A small image classifier, trained from scratch.
Model: 25.1M parameters, 64-pixel images, arch preact_resnet, norm groupnorm, activation relu, depths [3, 3, 9, 3].
Training: muon at rate 0.0018, 11200 steps, batches of 128.
Data: trained on crops of objects in photos (Visual Genome), 61751 training examples.
Rows from block 10, named by matrix and row number. Each number is 128 + 32 x the weight over its row's rms, rounded and kept within 0 to 255. All counts start at 0. Numbers have three digits each. After the name is the row's rms in percent of the matrix's.
# fc2: squeeze-excite expand (model.blocks.10.se.fc2.weight, 256x32), inputs 0-31
fc2.0 073:121093089084115151124113140145096161074119079091102047066170096119105106116100121134115137103096
fc2.1 047:080140171103111050124107123144119116098065065121110098119108103177095088141096102113091157122132
fc2.2 070:091105158161084156148108208110157108077142138122130138117094097141124137114123109134061109088060
fc2.3 068:183143139112193129094118104129133160108147128117148071132094064130124091113118121057093182154151
fc2.4 091:146121093107111134161111186108168117083143115089123173186071098120155121097153060168161135131108
fc2.5 149:142078084123146093142117155104183103167080120154091105193100116071118158112110145166136150145080
fc2.6 086:094148112115103141094163118114135110150146120046115141151085126129147132125106190224143137149084
fc2.7 066:101050133125131166142129110141134067118123098121111160164102054152146127075081148113090137084144
fc2.8 088:097130132106079126061118192143091157155096126078129110068160102119152109079168135122130117122077
fc2.9 127:166046093132064092125103188164114175158123134115134089124112122094111121141119127101131067120103
fc2.10 063:118107132102103178151092077125116092134096090159075109093135183111156162164163153073102137165097
fc2.11 088:116141124061060178190124100108155119131101109125109147166089124127127200104145111149133179102132
fc2.12 062:105127132143132138093145123121105093167157176164159139134047121087162059119061146105129102135160
fc2.13 108:099146112163131107109161063092165119130156112144040157082117119133156167159127132097189113104110
fc2.14 110:108145088108086085134171175107059167066162122127134128145135098081096129100105101150147101179127
fc2.15 112:147084094076121118114148202120131112098137169126130081127112111065131087115177118157190106144100
fc2.16 075:105123116113168069071128115154138075133113113096069124116109160173144146117127039130117105084120
fc2.17 075:123067071141075106127134179076136094126111129075145128128125124136137075096166090059102127125122
fc2.18 073:087148117119094121131150120104153133182083100217079150120099097115107105166076089142166139121108
fc2.19 109:126060130137106145097129142153107181141112147170128122146202101071142086106135082079160144162111
fc2.20 063:122117083211129149148089141098161117091116111177105192093105172104097120085092155110115137109138
fc2.21 106:061142142097099157093115183095124111123094179120110115187177124140121121074093111112158185125110
fc2.22 135:091151102158116110092141093129125150149094119122155095134167130084126148168138131186119194135035
fc2.23 125:137086139166080111135126116133207086188121122119174163132074119100115135108111111077182148130102
fc2.24 125:133156086169098091148138125163154099188149134116085040081094107129142167139128093095143115128104
fc2.25 105:162091141167097092135131134114188097170126125102096097202091145052126157108114112107128131130084
fc2.26 074:063102137112120127071161119107148116085089104086053111134158116093076121108112085174119142147144
fc2.27 104:185129064119098118105183119097160161123173130126159149095077127151114185118127142174103098148080
fc2.28 078:077096116170105132118070070156100106163137092120097116192119096153158067087142105126126146106146
fc2.29 063:117131132078110122129141175114101130112167098063090176109089155144129177083082057096123127139143
fc2.30 077:086137117198103094143136128149186088093133064134102143117085125111092066111078138120104136160118
fc2.31 113:064151185137157101108149071139132099160100100142166159129112156105186166173137101095086149110132
fc2.32 088:195112149109097071092150128123103089149141095067122107146147075120152121085110120093110121078077
fc2.33 129:089099139130165081082129094096127092106144096144086145179175187160118145129182122089137160086129
fc2.34 121:104129158118110137117117122117103105172135137210133116158102074132134226126122138092116187119096
fc2.35 060:087119147136123176198108097157140094138102062140120116102080160132120169068159116080093140146130
fc2.36 152:121074189118201095144103087118103091115121092153059148125155097084119158136143109136113136095156
fc2.37 054:123055132131146157113191097126129118099135106080081113100089073096116074103105136103141072119144
fc2.38 148:185119087135090115126121102121132139095102057110158167097147107151214136147137106096153159098092
fc2.39 052:088124113139077163113101119118120067089103109117041162140082129138156175127113126101159112076149
fc2.40 129:144156091145112133177112079150126149114094149115154153094052145146162105120131154146124037154164
fc2.41 087:104083116166104124132148124153115073122102086090110116122153066133185202143120089124163133110076
fc2.42 146:118132175132176084080090121160105121160082120118109107090147119069056084128145101151145092099146
fc2.43 118:084122163134093131115121077098121171162136138148168105135188078063142086071133133123081152110128
fc2.44 109:069127157122097087111088137057153089110136137094105139170071117112167159112104128114099184162145
fc2.45 089:144178104112108166051106102118128085134131116117096092188085136103162070110186107107140127128116
fc2.46 128:118100205154156098092098106143105096130114095139105147191137157072132069131116127079086120143156
fc2.47 101:146142115178109157197120110138145077161125104128106151181045097102100130097157143123131090171124
fc2.48 131:133120078150165124234097107144148085116099091152153088086107101104147159125145105155142111162125
fc2.49 069:123073072087146152100091109108063109119091109134152099046079120145127140133145105112152139136086
fc2.50 159:153115173133118133068109088166147162160087154099117114116165102073095120103132058137148096078156
fc2.51 073:153123111150075079133139138088125110101090085152115158067090134150128125095056149101101106155070
fc2.52 069:099093114076088116087095140106152100168156124053158104128124118125169134089124102076091167095097
fc2.53 057:096090110133137124057153142141165087115119090149095123117075164142159093080113107059080120115151
fc2.54 054:109096121087072142109097075159092167135171165185146113125139121076065101112103147107143131121171
fc2.55 079:092150129110112081072112107131152115062147055092143137126127163174175093076090138115131122118153
fc2.56 069:145143094143131162087096158118150110129130120069084081151112146079136070098100069055127118129134
fc2.57 127:147174092158117098088162115111104107138086198134171126125100128071172133097095128180161156156099
fc2.58 079:161117151146123129166135135105088046120082091112124130127134147091128210104112126104103112115054
fc2.59 107:114107116151139123104075125116139094130144118161149117174143077129230071103109146106114124132190
fc2.60 106:139099162069078114101098117075144118099173127058139120074129121145132112124128144140116194135183
fc2.61 077:110100133123124161112155098102108103089145153167167127065116036133161071099145097142113153110162
fc2.62 113:107139112147052118126125147113122141153196108126084171080114140156176104129102098089131163128058
fc2.63 098:156101102080056080136128106132169137093189138139123152083114086112164114127151126092199126129132
fc2.64 136:132096042145134086121125206141070156123082136149106138092108130110164113129112086082106118123107
fc2.65 062:086121116195084120193066101088136104084133147076161122098095124132141136112142148088157122143090
fc2.66 155:069179096128109147192114111159148142133118140179066146089108154141112163146176132081100150092116
fc2.67 083:135102122055071120180173082101100146084122127095112131133073127155122150151130112088106066106139
fc2.68 092:078145089111061114137158140159150114077166102158097145109085145106105118129181117168158183157157
fc2.69 071:094098107119162113094122102068090125157048097061162129136089158153146125140113100137134096101169
fc2.70 121:099141136094124112134188109095100167136091136056156078052123092126119119102104149130122111113186
fc2.71 069:153139106110146139122086153066122136059190086086146108141117157173128078070134108110139101135096
fc2.72 104:107129120177129128075140122179103105154095146139117142122140143079146044110110162083167158075163
fc2.73 142:112121117105140145136160104151172109182192080137144124093053133110109158138145107123130156090203
fc2.74 097:142076096138117131157188120082083166127055160103100158140088080100151134101105100160143133157149
fc2.75 163:121117126149139105130118085200203082112138087139071132144129122092164165115128113126150065109169
fc2.76 119:137173126177109185103098117149124083120089086131198131118137105125131109118113116176116068177175
fc2.77 114:107177140076101139106147088158133131110117156101116144206124093086179119063134097088157139151109
fc2.78 083:141118118133123154172177151055126096094130078141146115085146053168172116121091107104143154160110
fc2.79 138:098110100113145193131146081107137131150108148134106165088107124140055146191130095091115087076158
fc2.80 136:090154202101159140122102077157135151124147154139161119115157134083083083154113119075133091120066
fc2.81 066:118117113109087154093145122140075159139155074065153115180084181141101088106108122164095123118080
fc2.82 073:138058086133109173164090135106091160125114164110070127176148117113122129070103131081097116102088
fc2.83 090:111124151052134163118134139115126082095132122099050142077123070147121128126136133112063112121182
fc2.84 099:146179147160091139110122067152102104124139045185173105141110107123158092074103123137102101129139
fc2.85 073:135154107127127173114120062073113144147105106107124084066180121048122093128136096147119160154115
fc2.86 066:061131122094118138134084096138115131110072135105061141140125123101176101094127090102103114162052
fc2.87 122:155146118126057112085096174125093161135094107132087105120091120194187100158146116116151135077121
fc2.88 092:156081065118140199122120138130076132068101167172112087163086137136095085121109146121140117153114
fc2.89 058:093109131114153139051107109150169114141090079142137144128086098156138070076173149096090158161122
fc2.90 086:124141088177096136129157092109097079185104106161130130139155069094142155077130147149092197133113
fc2.91 080:063133171133074180103120103109107112091114119123088141138181130056154096136104142082133165100146
fc2.92 057:084116141101106172110097127103133087096154103147101117088127054143159115098140127095103156038118
fc2.93 100:066110206145143115130059175112135083137114149084154146113118132122155072088143122115143110162099
fc2.94 134:101129100149158156139139129104086082097129160154156076116130070101070108162154186125133116132199
fc2.95 068:069097116092111092148102191097128110047153147132109131139067106122152144112095158118102155172112
fc2.96 098:131123094167109135158181117147130100162190124185093124147069101108154113104162140082163189119111
fc2.97 095:166123103193089170111176149125137172130098050115128137108095127148185144119123089093177131133123
fc2.98 142:070125139118149094043103101160175109142097103092137125085141114111095089168123149165121176115163
fc2.99 070:137160122170092071151109154149154111148060075121122095105068104131154077103111124121138139162073
fc2.100 159:151152107097095090099196115163111089133153128152154137125110097099162093104149156163143211169098
fc2.101 154:122151098106145139154241114110110139120118081170093124137080152125096108100159153132114078162121
fc2.102 080:093149148144084109142155095132095168188093107134100164111173065124167123058095142148113134158108
fc2.103 089:140146116121137142169149105101086150130059147055135108170086108085125104177101116128086119115068
fc2.104 123:119137136077083106116083113055084198167157173106105107090118124125178124108136122088127141118148
fc2.105 129:129105086111123119221115120163107101119113154061144099110115081107137170132182136082154144160113
fc2.106 132:119132155202133107141115084149122085154105108199119133112086167124070160181127183112140109118131
fc2.107 074:152063062141096161129153107110145095128166100176166125061129101151098124100113126120084129176102
fc2.108 103:165142127080096159076119166110135148128075202127121103154117118133095095110137174068138076104113
fc2.109 059:081084113129150134092116119122085083102128124129097168150073047160130062106130139095085135124132
fc2.110 081:086109118127119168198114139129136127083109193161146120135170101117102042147080096103127144138120
fc2.111 136:138159087127077163129079070112073161121123156133100148076131155149152099110180172132136074145111
fc2.112 117:054105100120116135136085137106077111084114143110130105153165115098174105140142103142151116137226
fc2.113 100:115115172142122165120126188095098128145097089191102180095111162120164122096100096064086143138133
fc2.114 061:133146125090159105146125110101121069041109118129068152103127113144182182145098122099171131140091
fc2.115 079:090073162144158162147078109122160092115087086120130110078156131124114122111153066117151169077173
fc2.116 121:145093116121066160125140199127100152133130078078162090070076081158106134149139130114105153146115
fc2.117 112:139091151156151138112118144146149168123121155095100156151150151040118062052132084126134121116095
fc2.118 141:113141161138164120198092109141158092064166147139123138114054081125108167129154103117117087087117
fc2.119 067:146195101091125094116120095110130088145115099164124107144137135047097101125138117085071183163119
fc2.120 074:081119065087094167058151114117149119129164134162170125119107120086144134076083100108091159105138
fc2.121 111:149158121099144076121087058118127119113148198120125068114142111136111104125076165198154120122129
fc2.122 122:176137144135093190138147146067166130115106058082095115144159139121149107086106124071138164141099
fc2.123 103:112136107135157123135143049111147084140134119173114142106135106077160110164146201106164138071175
fc2.124 109:095122132146122117183124157123124120158064171102118121201121118119165084071133121055148142165114
fc2.125 073:134116141155097150146156123156156109131166120157124062148077072181162140130185161114180120084096
fc2.126 078:081075128102114176057087101144160107125136131172130158139104131149178104097206110124147115139144
fc2.127 124:167105093127089143128129147137163131104108105207112145096136055148156102090154091088128064129114
fc2.128 063:065115125155135164155128095112106099169076082098087117090096165107177144180125167131155109153096
fc2.129 050:145103144139153096174122150094141110114079119108095133120102039109129149068090080106115149184119
fc2.130 056:169097110101115125066127041119127144103159149170106120177110122121114070112108120133086098134076
fc2.131 165:094106050154155133190109106128139074189144082134142156107115155142150142123162102091130172156151
fc2.132 128:123112119179129172145137173125140116139059084127081161125119084170152093115093091194116140150169
fc2.133 136:107111140142089175102150156135153145156149147159161094083137046117161126060127115141087165146171
fc2.134 062:171100149123138097185157123107154103068113118089151115123130083057161050156122120143099147126120
fc2.135 077:156099148156139129095117080123112100110088087116089145146121105081092236115111138095143112131166
fc2.136 062:157135107154072115115159125070111073099065146135142100107077135108102104124108106087149146056125
fc2.137 126:074144107125191108151138128096136104159129128199129130110103162129111139172089082079114183154083
fc2.138 092:150102109121088088166136185131080115154160091142139138067099085090086115129137106119097073158082
fc2.139 111:143152109077116150121112056160144158088151127082135124166129166123081100097083072118120099161081
fc2.140 144:155094084201112140137208147061129108158115132140141111125151079154173121129097124128153093095116
fc2.141 066:158095101130115161178093153079139067113105150184116162138091137138183139088155120091111085097096
fc2.142 089:089099145122100115191172093165118100125121127136111134134204155121121135114092129085112127072051
fc2.143 115:127165131140068155109138130175159145107140128114126194202120095142135086135080160116204129128130
fc2.144 070:172153118128118111113093124134102162176109065122155114151091089106090108089129211098163164097111
fc2.145 097:082155149138129127166109126119118091120059185161144135117122060103120110136140145045097088100134
fc2.146 057:137118102074129140128113184118156062126128110121164061139070090098096143107084128124069136161118
fc2.147 130:076145193152088145129085095143131087133102130099123074179155087150165119120140065158148125161116
fc2.148 070:079113104095052110105153099088083116115193116133091078089184104128117131135148106120164134114111
fc2.149 128:118147125118121123142096131143112188109075169115084124169122141157131057153132111038125112105175
fc2.150 072:103060150069128138096203103107108097116116185173149128150121123091130110133079155140115086143104
fc2.151 097:116188143175110111087112118120103120137098132144199195098141071149157082112096142154161115159108
fc2.152 128:095162154126164084155142085128097105123107152059091132136188080100098101113108145068111129088147
fc2.153 156:151166108124117101128086156141087123150089142095078151184164168115173103122078114130154164145058
fc2.154 069:113131118127139142119088073100108132118145135165125161110092074104153089152051078099053118105134
fc2.155 091:126160110125095141140147083120116157105144097116103166120089143140216111093123091131204069107116
fc2.156 066:062103102163118076108135190125142088104140137133072099158113129065143156094150127101167088154127
fc2.157 061:122173077106073180120130078156134138098166160194115137094111112152093116125124059164113147121131
fc2.158 105:079187093143135130159178111107119138110122141071123112088123102127104098121105208085103186132146
fc2.159 101:081102149076119100115121123163145087159150166182150148124104114085115105140150190069105144075159
fc2.160 110:162162147144132146111159151102146109096108165074197138132087105080123090089098183159128114128074
fc2.161 068:083138137161107143085117083085116151140109136183109139119109103097197173101091083068119104149150
fc2.162 143:108180114120110126147168088130118098166139129101140156139127095113185083109064215101172120134128
fc2.163 060:115177069107131155139122086107116113120183110140115137121141110111142153031151127058157164135109
fc2.164 057:081149111084123123102079128097157104063150075090093158089122126128112054143086106119158106130125
fc2.165 112:150123147131110106118074114059110103142131110167197135109160063115119074086108162119092150113163
fc2.166 062:135153106127078163094107108109058157105107153101108119134077140133163110103062142077172169140164
fc2.167 050:107058112138079153128119138118145077076132115179136145130065112123135146091166106107116122206154
fc2.168 038:078154115102101135107144058094106137127105142140041116085085149124086135146092074122118105124156
fc2.169 103:132098075082047136123136151150165099143151117103166110097125124101089086095146174073093152142141
fc2.170 105:063124139151121110170088084088210116112119136086133085130164103104144105117101126138127138078182
fc2.171 082:132131106109130095150135103087094156161093098118169154081062073115198124136122153151124189154121
fc2.172 097:132100133149079195095114162134108070119113100148085131076142094140133069115155124092083149155085
fc2.173 076:054101131138141114088141164098104087177075115139105091136114089112093109184098103112116111130187
fc2.174 157:150130125115116164076058096126120117165170090129082095139128139078190109106138148086099147133071
fc2.175 060:108130142168175157076105076106138054138124156138098132136096087079148153145119092108101171141076
fc2.176 057:110089109103110172107143058123124156137083107182105135144100112116074118101132069160109122129200
fc2.177 066:130166138108139117123108091166104069148186190056153095170142109113150148087084153131133136161123
fc2.178 081:152077109138056143167117106129068149104132154131113143096121065095142121134134186068096116156108
fc2.179 068:151147149104165143125144170185105090109123135121100115085069108132161116062120073186168116146102
fc2.180 088:101123130078110175136186097180120134113146151216057130118099147108099115124156148140152091126131
fc2.181 099:141087107115144153088148087068117112174074167122122133156133133121122074147091163184101097186119
fc2.182 056:114138117092152144096132104142076132115096063105144078089114085082178117082106120082166160120165
fc2.183 081:094147101054195083130124110136102071094125098088173121106126092128140114132059102128145109132137
fc2.184 113:129152099148089123209188134093112099109171112084102162104060102176140159117140110121128125145109
fc2.185 192:088180182176111116164179099162140105085110144121094107116134121097129166126143116088100141048140
fc2.186 092:124100178098165091149102130136106146131087132064116111134082112067100146147087113074086139119071
fc2.187 113:147142119146118129084137142125183087171084097134146133161094147083184100126079135062172136092098
fc2.188 068:127090070137077114115129228069113119121101121111146139168097174113151134106104125156127127107087
fc2.189 055:112130147166130146094145120146155047143172118087068177167153103112126129086150098123182116083126
fc2.190 066:181122087146074152146131083117103102118103116113100196119135139125161142135125050056103108135135
fc2.191 099:113108165146125174130120074138152114199134131159070147101138133151173157096172057163116119152106
fc2.192 054:122109080131079127119091112118138059162096114175137098073084110160100117103126056136162107154135
fc2.193 075:189172127119072161107117143129110116134127098150076137131152118087150094084110112102097142112034
fc2.194 092:103111133107062214083167096107144153122168096099140143090112099146172089126138130105109129157171
fc2.195 105:120133072128132064139141060091089129139142102203136075139153133111145128129171136130139097157183
fc2.196 058:141144092097094114106143155085111091073131152144140112165069119180134109152054122135118112187089
fc2.197 060:069145164150131129131121177104129089142078113127098108083102171097185097109078143121137083132068
fc2.198 134:125130163105140198115131089149064119111077115201101095136128149081120173153141149129123096100167
fc2.199 084:118153102087125129091134081191080130145176106081094081109132151119134101138157133121163067126070
fc2.200 095:127124128164081115180098122120118097153107139176132136087053133142133225099130121103125090112105
fc2.201 120:086129169094186126061145119120149074123138107130127172134131110131123165105126061103154066090155
fc2.202 091:099134140126083108123144181094127135079083152126087081182076106143127096188130080138152099100108
fc2.203 063:111107155143068122096144138138141118110132142130117079166158122144150071078156099140086146146030
fc2.204 124:140184104147102117138136094154115149117146146103141082199142092117169142057078095140084159153102
fc2.205 053:104076134140123104101134130138101129143101109090127102142076135088075105160137123064105165108037
fc2.206 078:175101040111103102100095123093170133120105159121090108115088117161180096106110119125083174127151
fc2.207 110:079054155122043145164144113171147133129137148098131143111082119139124151102183113125138122189118
fc2.208 144:104165093130156105125149124112112129144167171097153130131115078062078093089085201141108113167117
fc2.209 085:139105111093149151151122110108124134050134096122101197174065136176122124096094118182159138106107
fc2.210 066:120117121137079121166114124096091120109101076150065094151115089125155191067161110092078130106125
fc2.211 125:118165161067138161087088090155099073089095136112175125109155080132111101163116130173147155169145
fc2.212 070:138145093091106103172124142101136128099185136159062137104121056127126097083085096064132139142125
fc2.213 053:152103082124089144148196114132111163104113062106130087104101102139183117124119088105171178164146
fc2.214 109:151099132107099113108138185136189174124092155101118141109073169093132066097100087103133178107128
fc2.215 128:101103153172138077190163109112206140137139101092132128133086116104132182120127112148127083132066
fc2.216 088:103092117154149042152104163104135097122119184110096075130154073134118151134115093085102175144122
fc2.217 092:118087125115126088088097151169081141176119133032158086151147131144152098095115117181119120151137
fc2.218 081:101116077078123147174175100146172125079076100160117138162068133155132114098129154108126076157150
fc2.219 162:058144192119130122124165087111181077162121096123124157082165173133100155129095117109159139084127
fc2.220 072:128076086074122106103153103112138139111166061134190071107166103128099117087104147149079135139133
fc2.221 093:117141043157153171125163097103117120122095131119134104097138119160064073132068089093153114149137
fc2.222 113:151143102151119099093081190096192082103148093110103156094141093126107174096095129074151121111110
fc2.223 122:109165151111108192124142121114074099099154101128102137130083136091164101117188123102195102179158
fc2.224 054:110106081166116093127138136134126111105129120026158122114114099126171073129123183111139171107076
fc2.225 070:141125168091169100092178088123145102148147113147087166087071159147113190112104116150069110141106
fc2.226 166:134077124140102161181133124149144106139103072148148158110068133062109159104177156110118074102093
fc2.227 075:073085131108159166145105082092135112169135124128065149120077105099085194171132168118133136106117
fc2.228 195:103148133187105125084084154159180106150102101140058154102060139135155188139134140113134155142119
fc2.229 074:055126154176092086038149133099123115166130119106131121103168081159130150106076132119131109123136
fc2.230 102:128141076117141103145189088126134138123153187087192100068144114118130086127080090115132105119082
fc2.231 064:144075112129097091102142134113124049124157104197073191113111107165118156140150127133165124137092
fc2.232 078:119127095100132097146134119134094076162107113188149102108094144105082196170125138109074125063149
fc2.233 112:188101065133133105128084130084142174145137141101140146098116152184063136108100101079120132081108
fc2.234 078:156123104140111081087104080147095154062131108167154090103115076093165074133129157168155159139105
fc2.235 104:148133118174085145180160104123165142165116120124118120132047128192157130101162173085143121114177
fc2.236 088:153102064086089168127137097124128133114117130174188107087095102115083126085167080164123131097164
fc2.237 124:101104174126083160092121087107117167117150145144114063088158103128221086106119134149130127115158
fc2.238 088:121073113106170116141084166122077054105122130093120164157077129139194098109156115109128153133162
fc2.239 136:135075123145142093127101150167157108182085086134069107173141117063077165120172118142139100119131
fc2.240 048:169086070102157119130139119132117103136107138126098055172097096114073193139124090118134166172124
fc2.241 119:078169127081100117110125084100093159112113182143195143148135103099122107101072088182125098118136
fc2.242 082:100086107165102131184150115122196108095130072123126141155104105115187190173135105103121142127087
fc2.243 087:111151152159088184125126160140136133038159106118124171145081142150117107121198112092116145133173
fc2.244 037:121085119087082116153145092104122106126064132163130090121115080153137148076158130042127122152090
fc2.245 097:092181078130114115111087117102106124090155122131153139092070077094116096139088142205120122173126
fc2.246 114:131109094137105103070183186067130132121177142174115128160079080111151132147088093145108121096120
fc2.247 082:086137093123127128112155141074197069073138151142066102117091130099087108151106092088126102119123
fc2.248 137:156164157087119073095179088114080089160129085118063116124175084108129119132109100144158135123165
fc2.249 098:104152177126160088163110053126130143158100119080091075099081144135111132077092142137107144112082
fc2.250 059:160112137123104109158122070150108122108132097132107196115079095094163077149049115125158121118082
fc2.251 146:108055089132164114123171108130147090179099106191127160139120092117118188075110138122108107163110
fc2.252 045:108134134081142166060057098100122094200092129135148129132104164116121095099127154079092140148120
fc2.253 107:139104159115113087181088113143177088117139091170068107121081113082123173145153125134129070168115
fc2.254 059:099110130118039104078124101163106111146067156075132138120120071165122065123135108127134117144110
fc2.255 070:103105123115128105128160084150113136101076088151090142160160145079162076052155097094089127093130