{
  "loss": "cross_entropy",
  "muon_scale": "match_rms_adamw",
  "steps": 11200,
  "warmup_steps": 220
}
Rows from block 3 of a small image classifier, named by matrix and row number. Rows with one number belong to one channel. Each number is 500 + 25 x the weight over its row's rms, rounded and kept within 0 to 999. All counts start at 0. Numbers have three digits each.
Before each channel's rows are labels from the 100 images, of 14976, where the channel reaches its highest value: "peak at" is the part of the image that holds the peak. Only what is clearly more common there than usual is listed. The data: crops of objects in photos (Visual Genome).
# convs0: first 3x3 conv, stride 2 (model.blocks.3.convs.0.weight, 128x64x3x3, standardized in use, each kernel summed), inputs 0-63
# convs1: second 3x3 conv (model.blocks.3.convs.1.weight, 128x128x3x3, standardized in use, transposed, each kernel summed), outputs 0-127

peak at: bottom right
convs0.120:464498533546501474542478502497478483505495518483448504491481568487510549505481530476490506531505554519490494516474526523497504462496484476503506468504504513520508466500468451504509467475532527
convs1.120:529466484504501496514492508491456480476546514503530498533522487492495510494460544481492505513526511556498492501480496483470462489536484513488547518466474471537476548471495487517493489552500472504479535489509522461494473441460519476494510501492560483465534504506536504485508475479495471502493518523498471525500497492531469490538507531486446551499544498507515471548507477510518471477527

peak at: bottom left
convs0.21:487478533500475532504508492508510497534473506488478525483476540522476477535460481523484508458530526479486511541516508482480489531494490535531552460452478494457470484476495539543511516483504510
convs1.21:454485456521495490490482486508507515482501509513500497517476498507473519524489470480521482515512494520499490503483492442518506488507469485497506515487406514502496470449486511504503485491526526477547478529507474509510475492554542462477520438496502508461473511505518507518520465493495554480486521497492500533492470459478452504484511489489473494520448492524468454573526483482506510503499

peak at: bottom right
convs0.83:470475466455494505510516485523543503548497460513491515500532537462494532502483479533482517467516471520550544466520543523507437515517522517493505491517485490471479484513494501501483499486483469
convs1.83:489465502497489475495507505506521491526485508515492550462495444462473508521468477475547515538467511520543473485479493475530453494520534493477525492487462506490505545493543514485475494475509507493517515497507517495489477490517525468483520443492523496494451478493535485485498489525481506484509531454445493541457493477509448507505465509476478509522459501574490471508484537509490493515478

peak at: bottom right
convs0.95:522548452519499512508519516481496476495441516467455520502467527473515487525510522540504494506480508485488507492521503487534495511499538513533512504513457470523500487505435495521544489487441505
convs1.95:491483497514476471525466518468496543507526530551530513504544495555495486488524529461479538511506520518505535506518496478497465471502493537520524481470507457527491538508482497527528506522523518505493473510520496553476465485541482532496494484499539455510515499507522504495494527500479538509499492515503536512477517492534524506546453522511434553540460501527509502531474528526504477503519

peak at: bottom left
convs0.92:558470443512540503497506480512509516503563506506511488487498523532493450501491470511489492513484511476483511509543495502504498455473524465501504496472490468542471473527456502484531528536489522
convs1.92:477500479487505467535506525494486527528485478530458484494456533508494516508517498494483476502474526476503489485518515535514481485511485501510488499564492456476498489514476487514487507508473480468449470505530483519508478465494494508474493523470493483513523485519526514488497490486464452525485504505482536472536500481457523514513448519496513495526542509534520530446532584521541475506567

peak at: bottom right; bottom left
convs0.102:528537514509497477476486519513503487502499508486468537493490544470549473449484515529489476529501470493480453525554502511440556495507492491502515479477501526473478508497494483524477531530514482
convs1.102:484494510498468522569491523497499473550494526507539508490536499516502478519470525517540515525535504483480498488485490475523522517470516461459552508468505485493491483455501478556478493506486525506493496510547505499549507525531484524482516511531525460467500512461517536504509490474508475503526511496450509509454491511524475482478482462509465465474492485551521508578496519500497520504495

peak at: bottom right
convs0.86:517437523427542481522513472492507478528498498499473492504490469494487513532496518470467518487513535486493520509523503514545505481487528515522473513477474543491544488539527496493456466508508482
convs1.86:502512489501533520503517523529491474543516483511492501457494480443529526523486511533492536523466488511482517478520473467532533536536500459486510538512525500498503501498530511449487495484501465515499502497521525479466511501487527456457461519435475541526482540491478489509515499531469448455499510519488505520468477475511512512444504538488500514479540505486503496518506461506458512541473

peak at: bottom right
convs0.41:540467523514459523502487519491520488508462513485462468505504510522558464486500495533500487488501465517469485526485458465495531531493518472518447509476534535468501507505498521520514534499473546
convs1.41:490491480489501483523487527502493479527524495541529471462529541507483472495519482472482477465487482572503534499499507484487504503443512521519538471486501484480481509510487488519504495541508545552486477456456500519554472482515498521508545512540474532485476494530488503511502465522487516515531490493499529484505540496464528489506544468497503511518488514485502518551508419518519532505517

peak at: bottom right
convs0.44:508474607525488511507490490512515516522468525474475483470522484513548460527506503511466483477516515525491475506474478472501482513450493486491506490499505521474533493472471537519508513507500522
convs1.44:495508510472470495494503487511470493515509456499513457520473502470484498480477492500513474526506477499482524508495512512478459540479493464485496532477520492482450477512512493507441483503494525564516533526473503492519493523505535513502544531466530481497443547476478490493503459502530467488487506483492490527444501546507516529487529505465472515457427486531452528509542494497516502494489

peak at: bottom left
convs0.18:474511488521505542498500473469515511548482496494445462490489509552558501452481514511507489479495516512477525456485526486515491472512531482500490467541513498518512494507559517507457494500509467
convs1.18:507498567528535537470526470492520481539471526486524533519526509496540544506529488510527494470530534518487512549492494523508495442493489505497468476455515498514495502501515523479529529496458487475501496482510454493501499485532493542471525501510473489522530509469495556500503513448512483524541534468492519529497503488495534519518499512533525507466491484479525473526534473529517538515549

peak at: bottom right; bottom left
convs0.55:510496493486512523498496500464507513495439517457468500523525464485506531506524489525468472561458454469501487503512472512512492482547523489489523533518477551508511530510494492477457520500532514
convs1.55:511518519479506511548501523499489509460495509484507503497522483483523513511537496501541504477444515494510459544553503505489498494524499447461518502483528493536498461473506512503465551504575522511502564456493516546495549543498491462502493533499534497493498522504500485508494540526515526485517501530524516529478502472476544518461516483520542468467503505484514474506499538505523499483499

peak at: bottom left
convs0.113:526538557549457488552548472537475528472496528476447478504495505509522509485512497498526480482475514474508497471510528478537487506534468450519471502510510506516494488499471489504494477494492481
convs1.113:522513489491517477496511535468491502451483465513492511513525504517467521504498546485497470474524527485510510531486501466484463494523507530472519537440541498540482548478469512489483489539527496490528461519493487476495504471503551507507523543481497479458540500472499466475484508481485514550512518497441465473525498486507518496547500527491499578493489494495469471502476536523523507487489

peak at: bottom right; bottom left
convs0.8:470513437511524514505566514496494513546461519515478484472489496493451462501493519486516539474503486475510473491543493472553493503529503508489525491504520512526470507497488463509461508544501501
convs1.8:518486503514527471513514486519508509499424519508527502472494512563528479514514491504556514507484533464479491506514503506518516498493499506505478489587493534492544516493453507481470504506537468460516513518486536487490507515541501467495509500486483559513496486508514513520501604520500503497509459485493478497524478493485493518499484522525481550526474499498456505482478516477491493520518

peak at: bottom right
convs0.123:483480555505487497490489514520517478540518493501482466510482486486520470523474544505500477508540584464481482475509478550516496502536471473484484514509497493523531486515505493482494501433501496
convs1.123:505522573517514511420482482512503521450497517486487474500483459494469473501498519480474496502517575507524524498469481538450486486529492504512504500548545547537502523537539507513527457501499497510495490491516487510527468504523514540506476485477509466507516488527498538474511491491527490484507497503523482513495511497528482511490473534503494550501521513512471491531513554549484527526491

peak at: bottom right
convs0.62:553481535450500519484528487508494482491496463467512523494509491488515491465513470489456518492520484534518522537490440552543511488511528504525507531496461490470512525476506480513529499490483462
convs1.62:465483523473482460505510476496503524448509481513452534515485467442474457510529432486477496478494490536505499500473489482508472530512494502497504527452492503496446470510502502498493513488510513557495540469523519480482521520537466491488526520467492491523479491503502461516535490498438561451490508472485514510484479501482475530483492504504526479496510502567512514498476534502476475508496

peak at: bottom left
convs0.81:517530488518507479529489532522502547522513519515460505491482484528472513524511483496522490493519466441506503522527496458461483467508556457526483522495493532489508475503508546457459490509473480
convs1.81:518511534534527552518511490489520499528437490483491524503480497510531480505491527478487477471456476485499496494456501495498494508545489505498481478481483483520520490512470520449504474476468491476479545513527503489469458525508523490524494532522432494524511529505507524495479489550517530549543538512467516463516531504534546532484483486550516512490505491473475466443507502510510493519523

peak at: bottom right
convs0.6:463486526496493503507446483494506521491470466508502505498471520463486507517515522525477487527463532511527498495505528469525545560452467532478533483494528517484468525493496490504502508450548510
convs1.6:532479421472518533506506470479489486500551510500539502489498536452472498512471477503522472478526509550502495515500505482477539502514502506483467459461494486501484529487557528561480502476500507511528496519501489489494496523506503481481491532497523485508506549521518503509520459541529473519534515542454515502496505466469470478540502490494501523511484489522555487531493470496495455500450

peak at: bottom right
convs0.32:480463441422497498501527507498495534490499430493513500528526494467473495485448520501468477467508513525506514501559529497519523495518523515493496490501509505508526527487490501484533508528511523
convs1.32:487507484518472553505518522498490482476490496481483541536530481489496484450534506478484511499481477484504472458465450531539480480476495511501493525473513498496488491525453497480501532432507490461489471503506504460484512475497455501487469452518450524491555456514478484496494573479475500481468478507552514519552494507479495494519517495509522483529513503507519504485500474465479518477514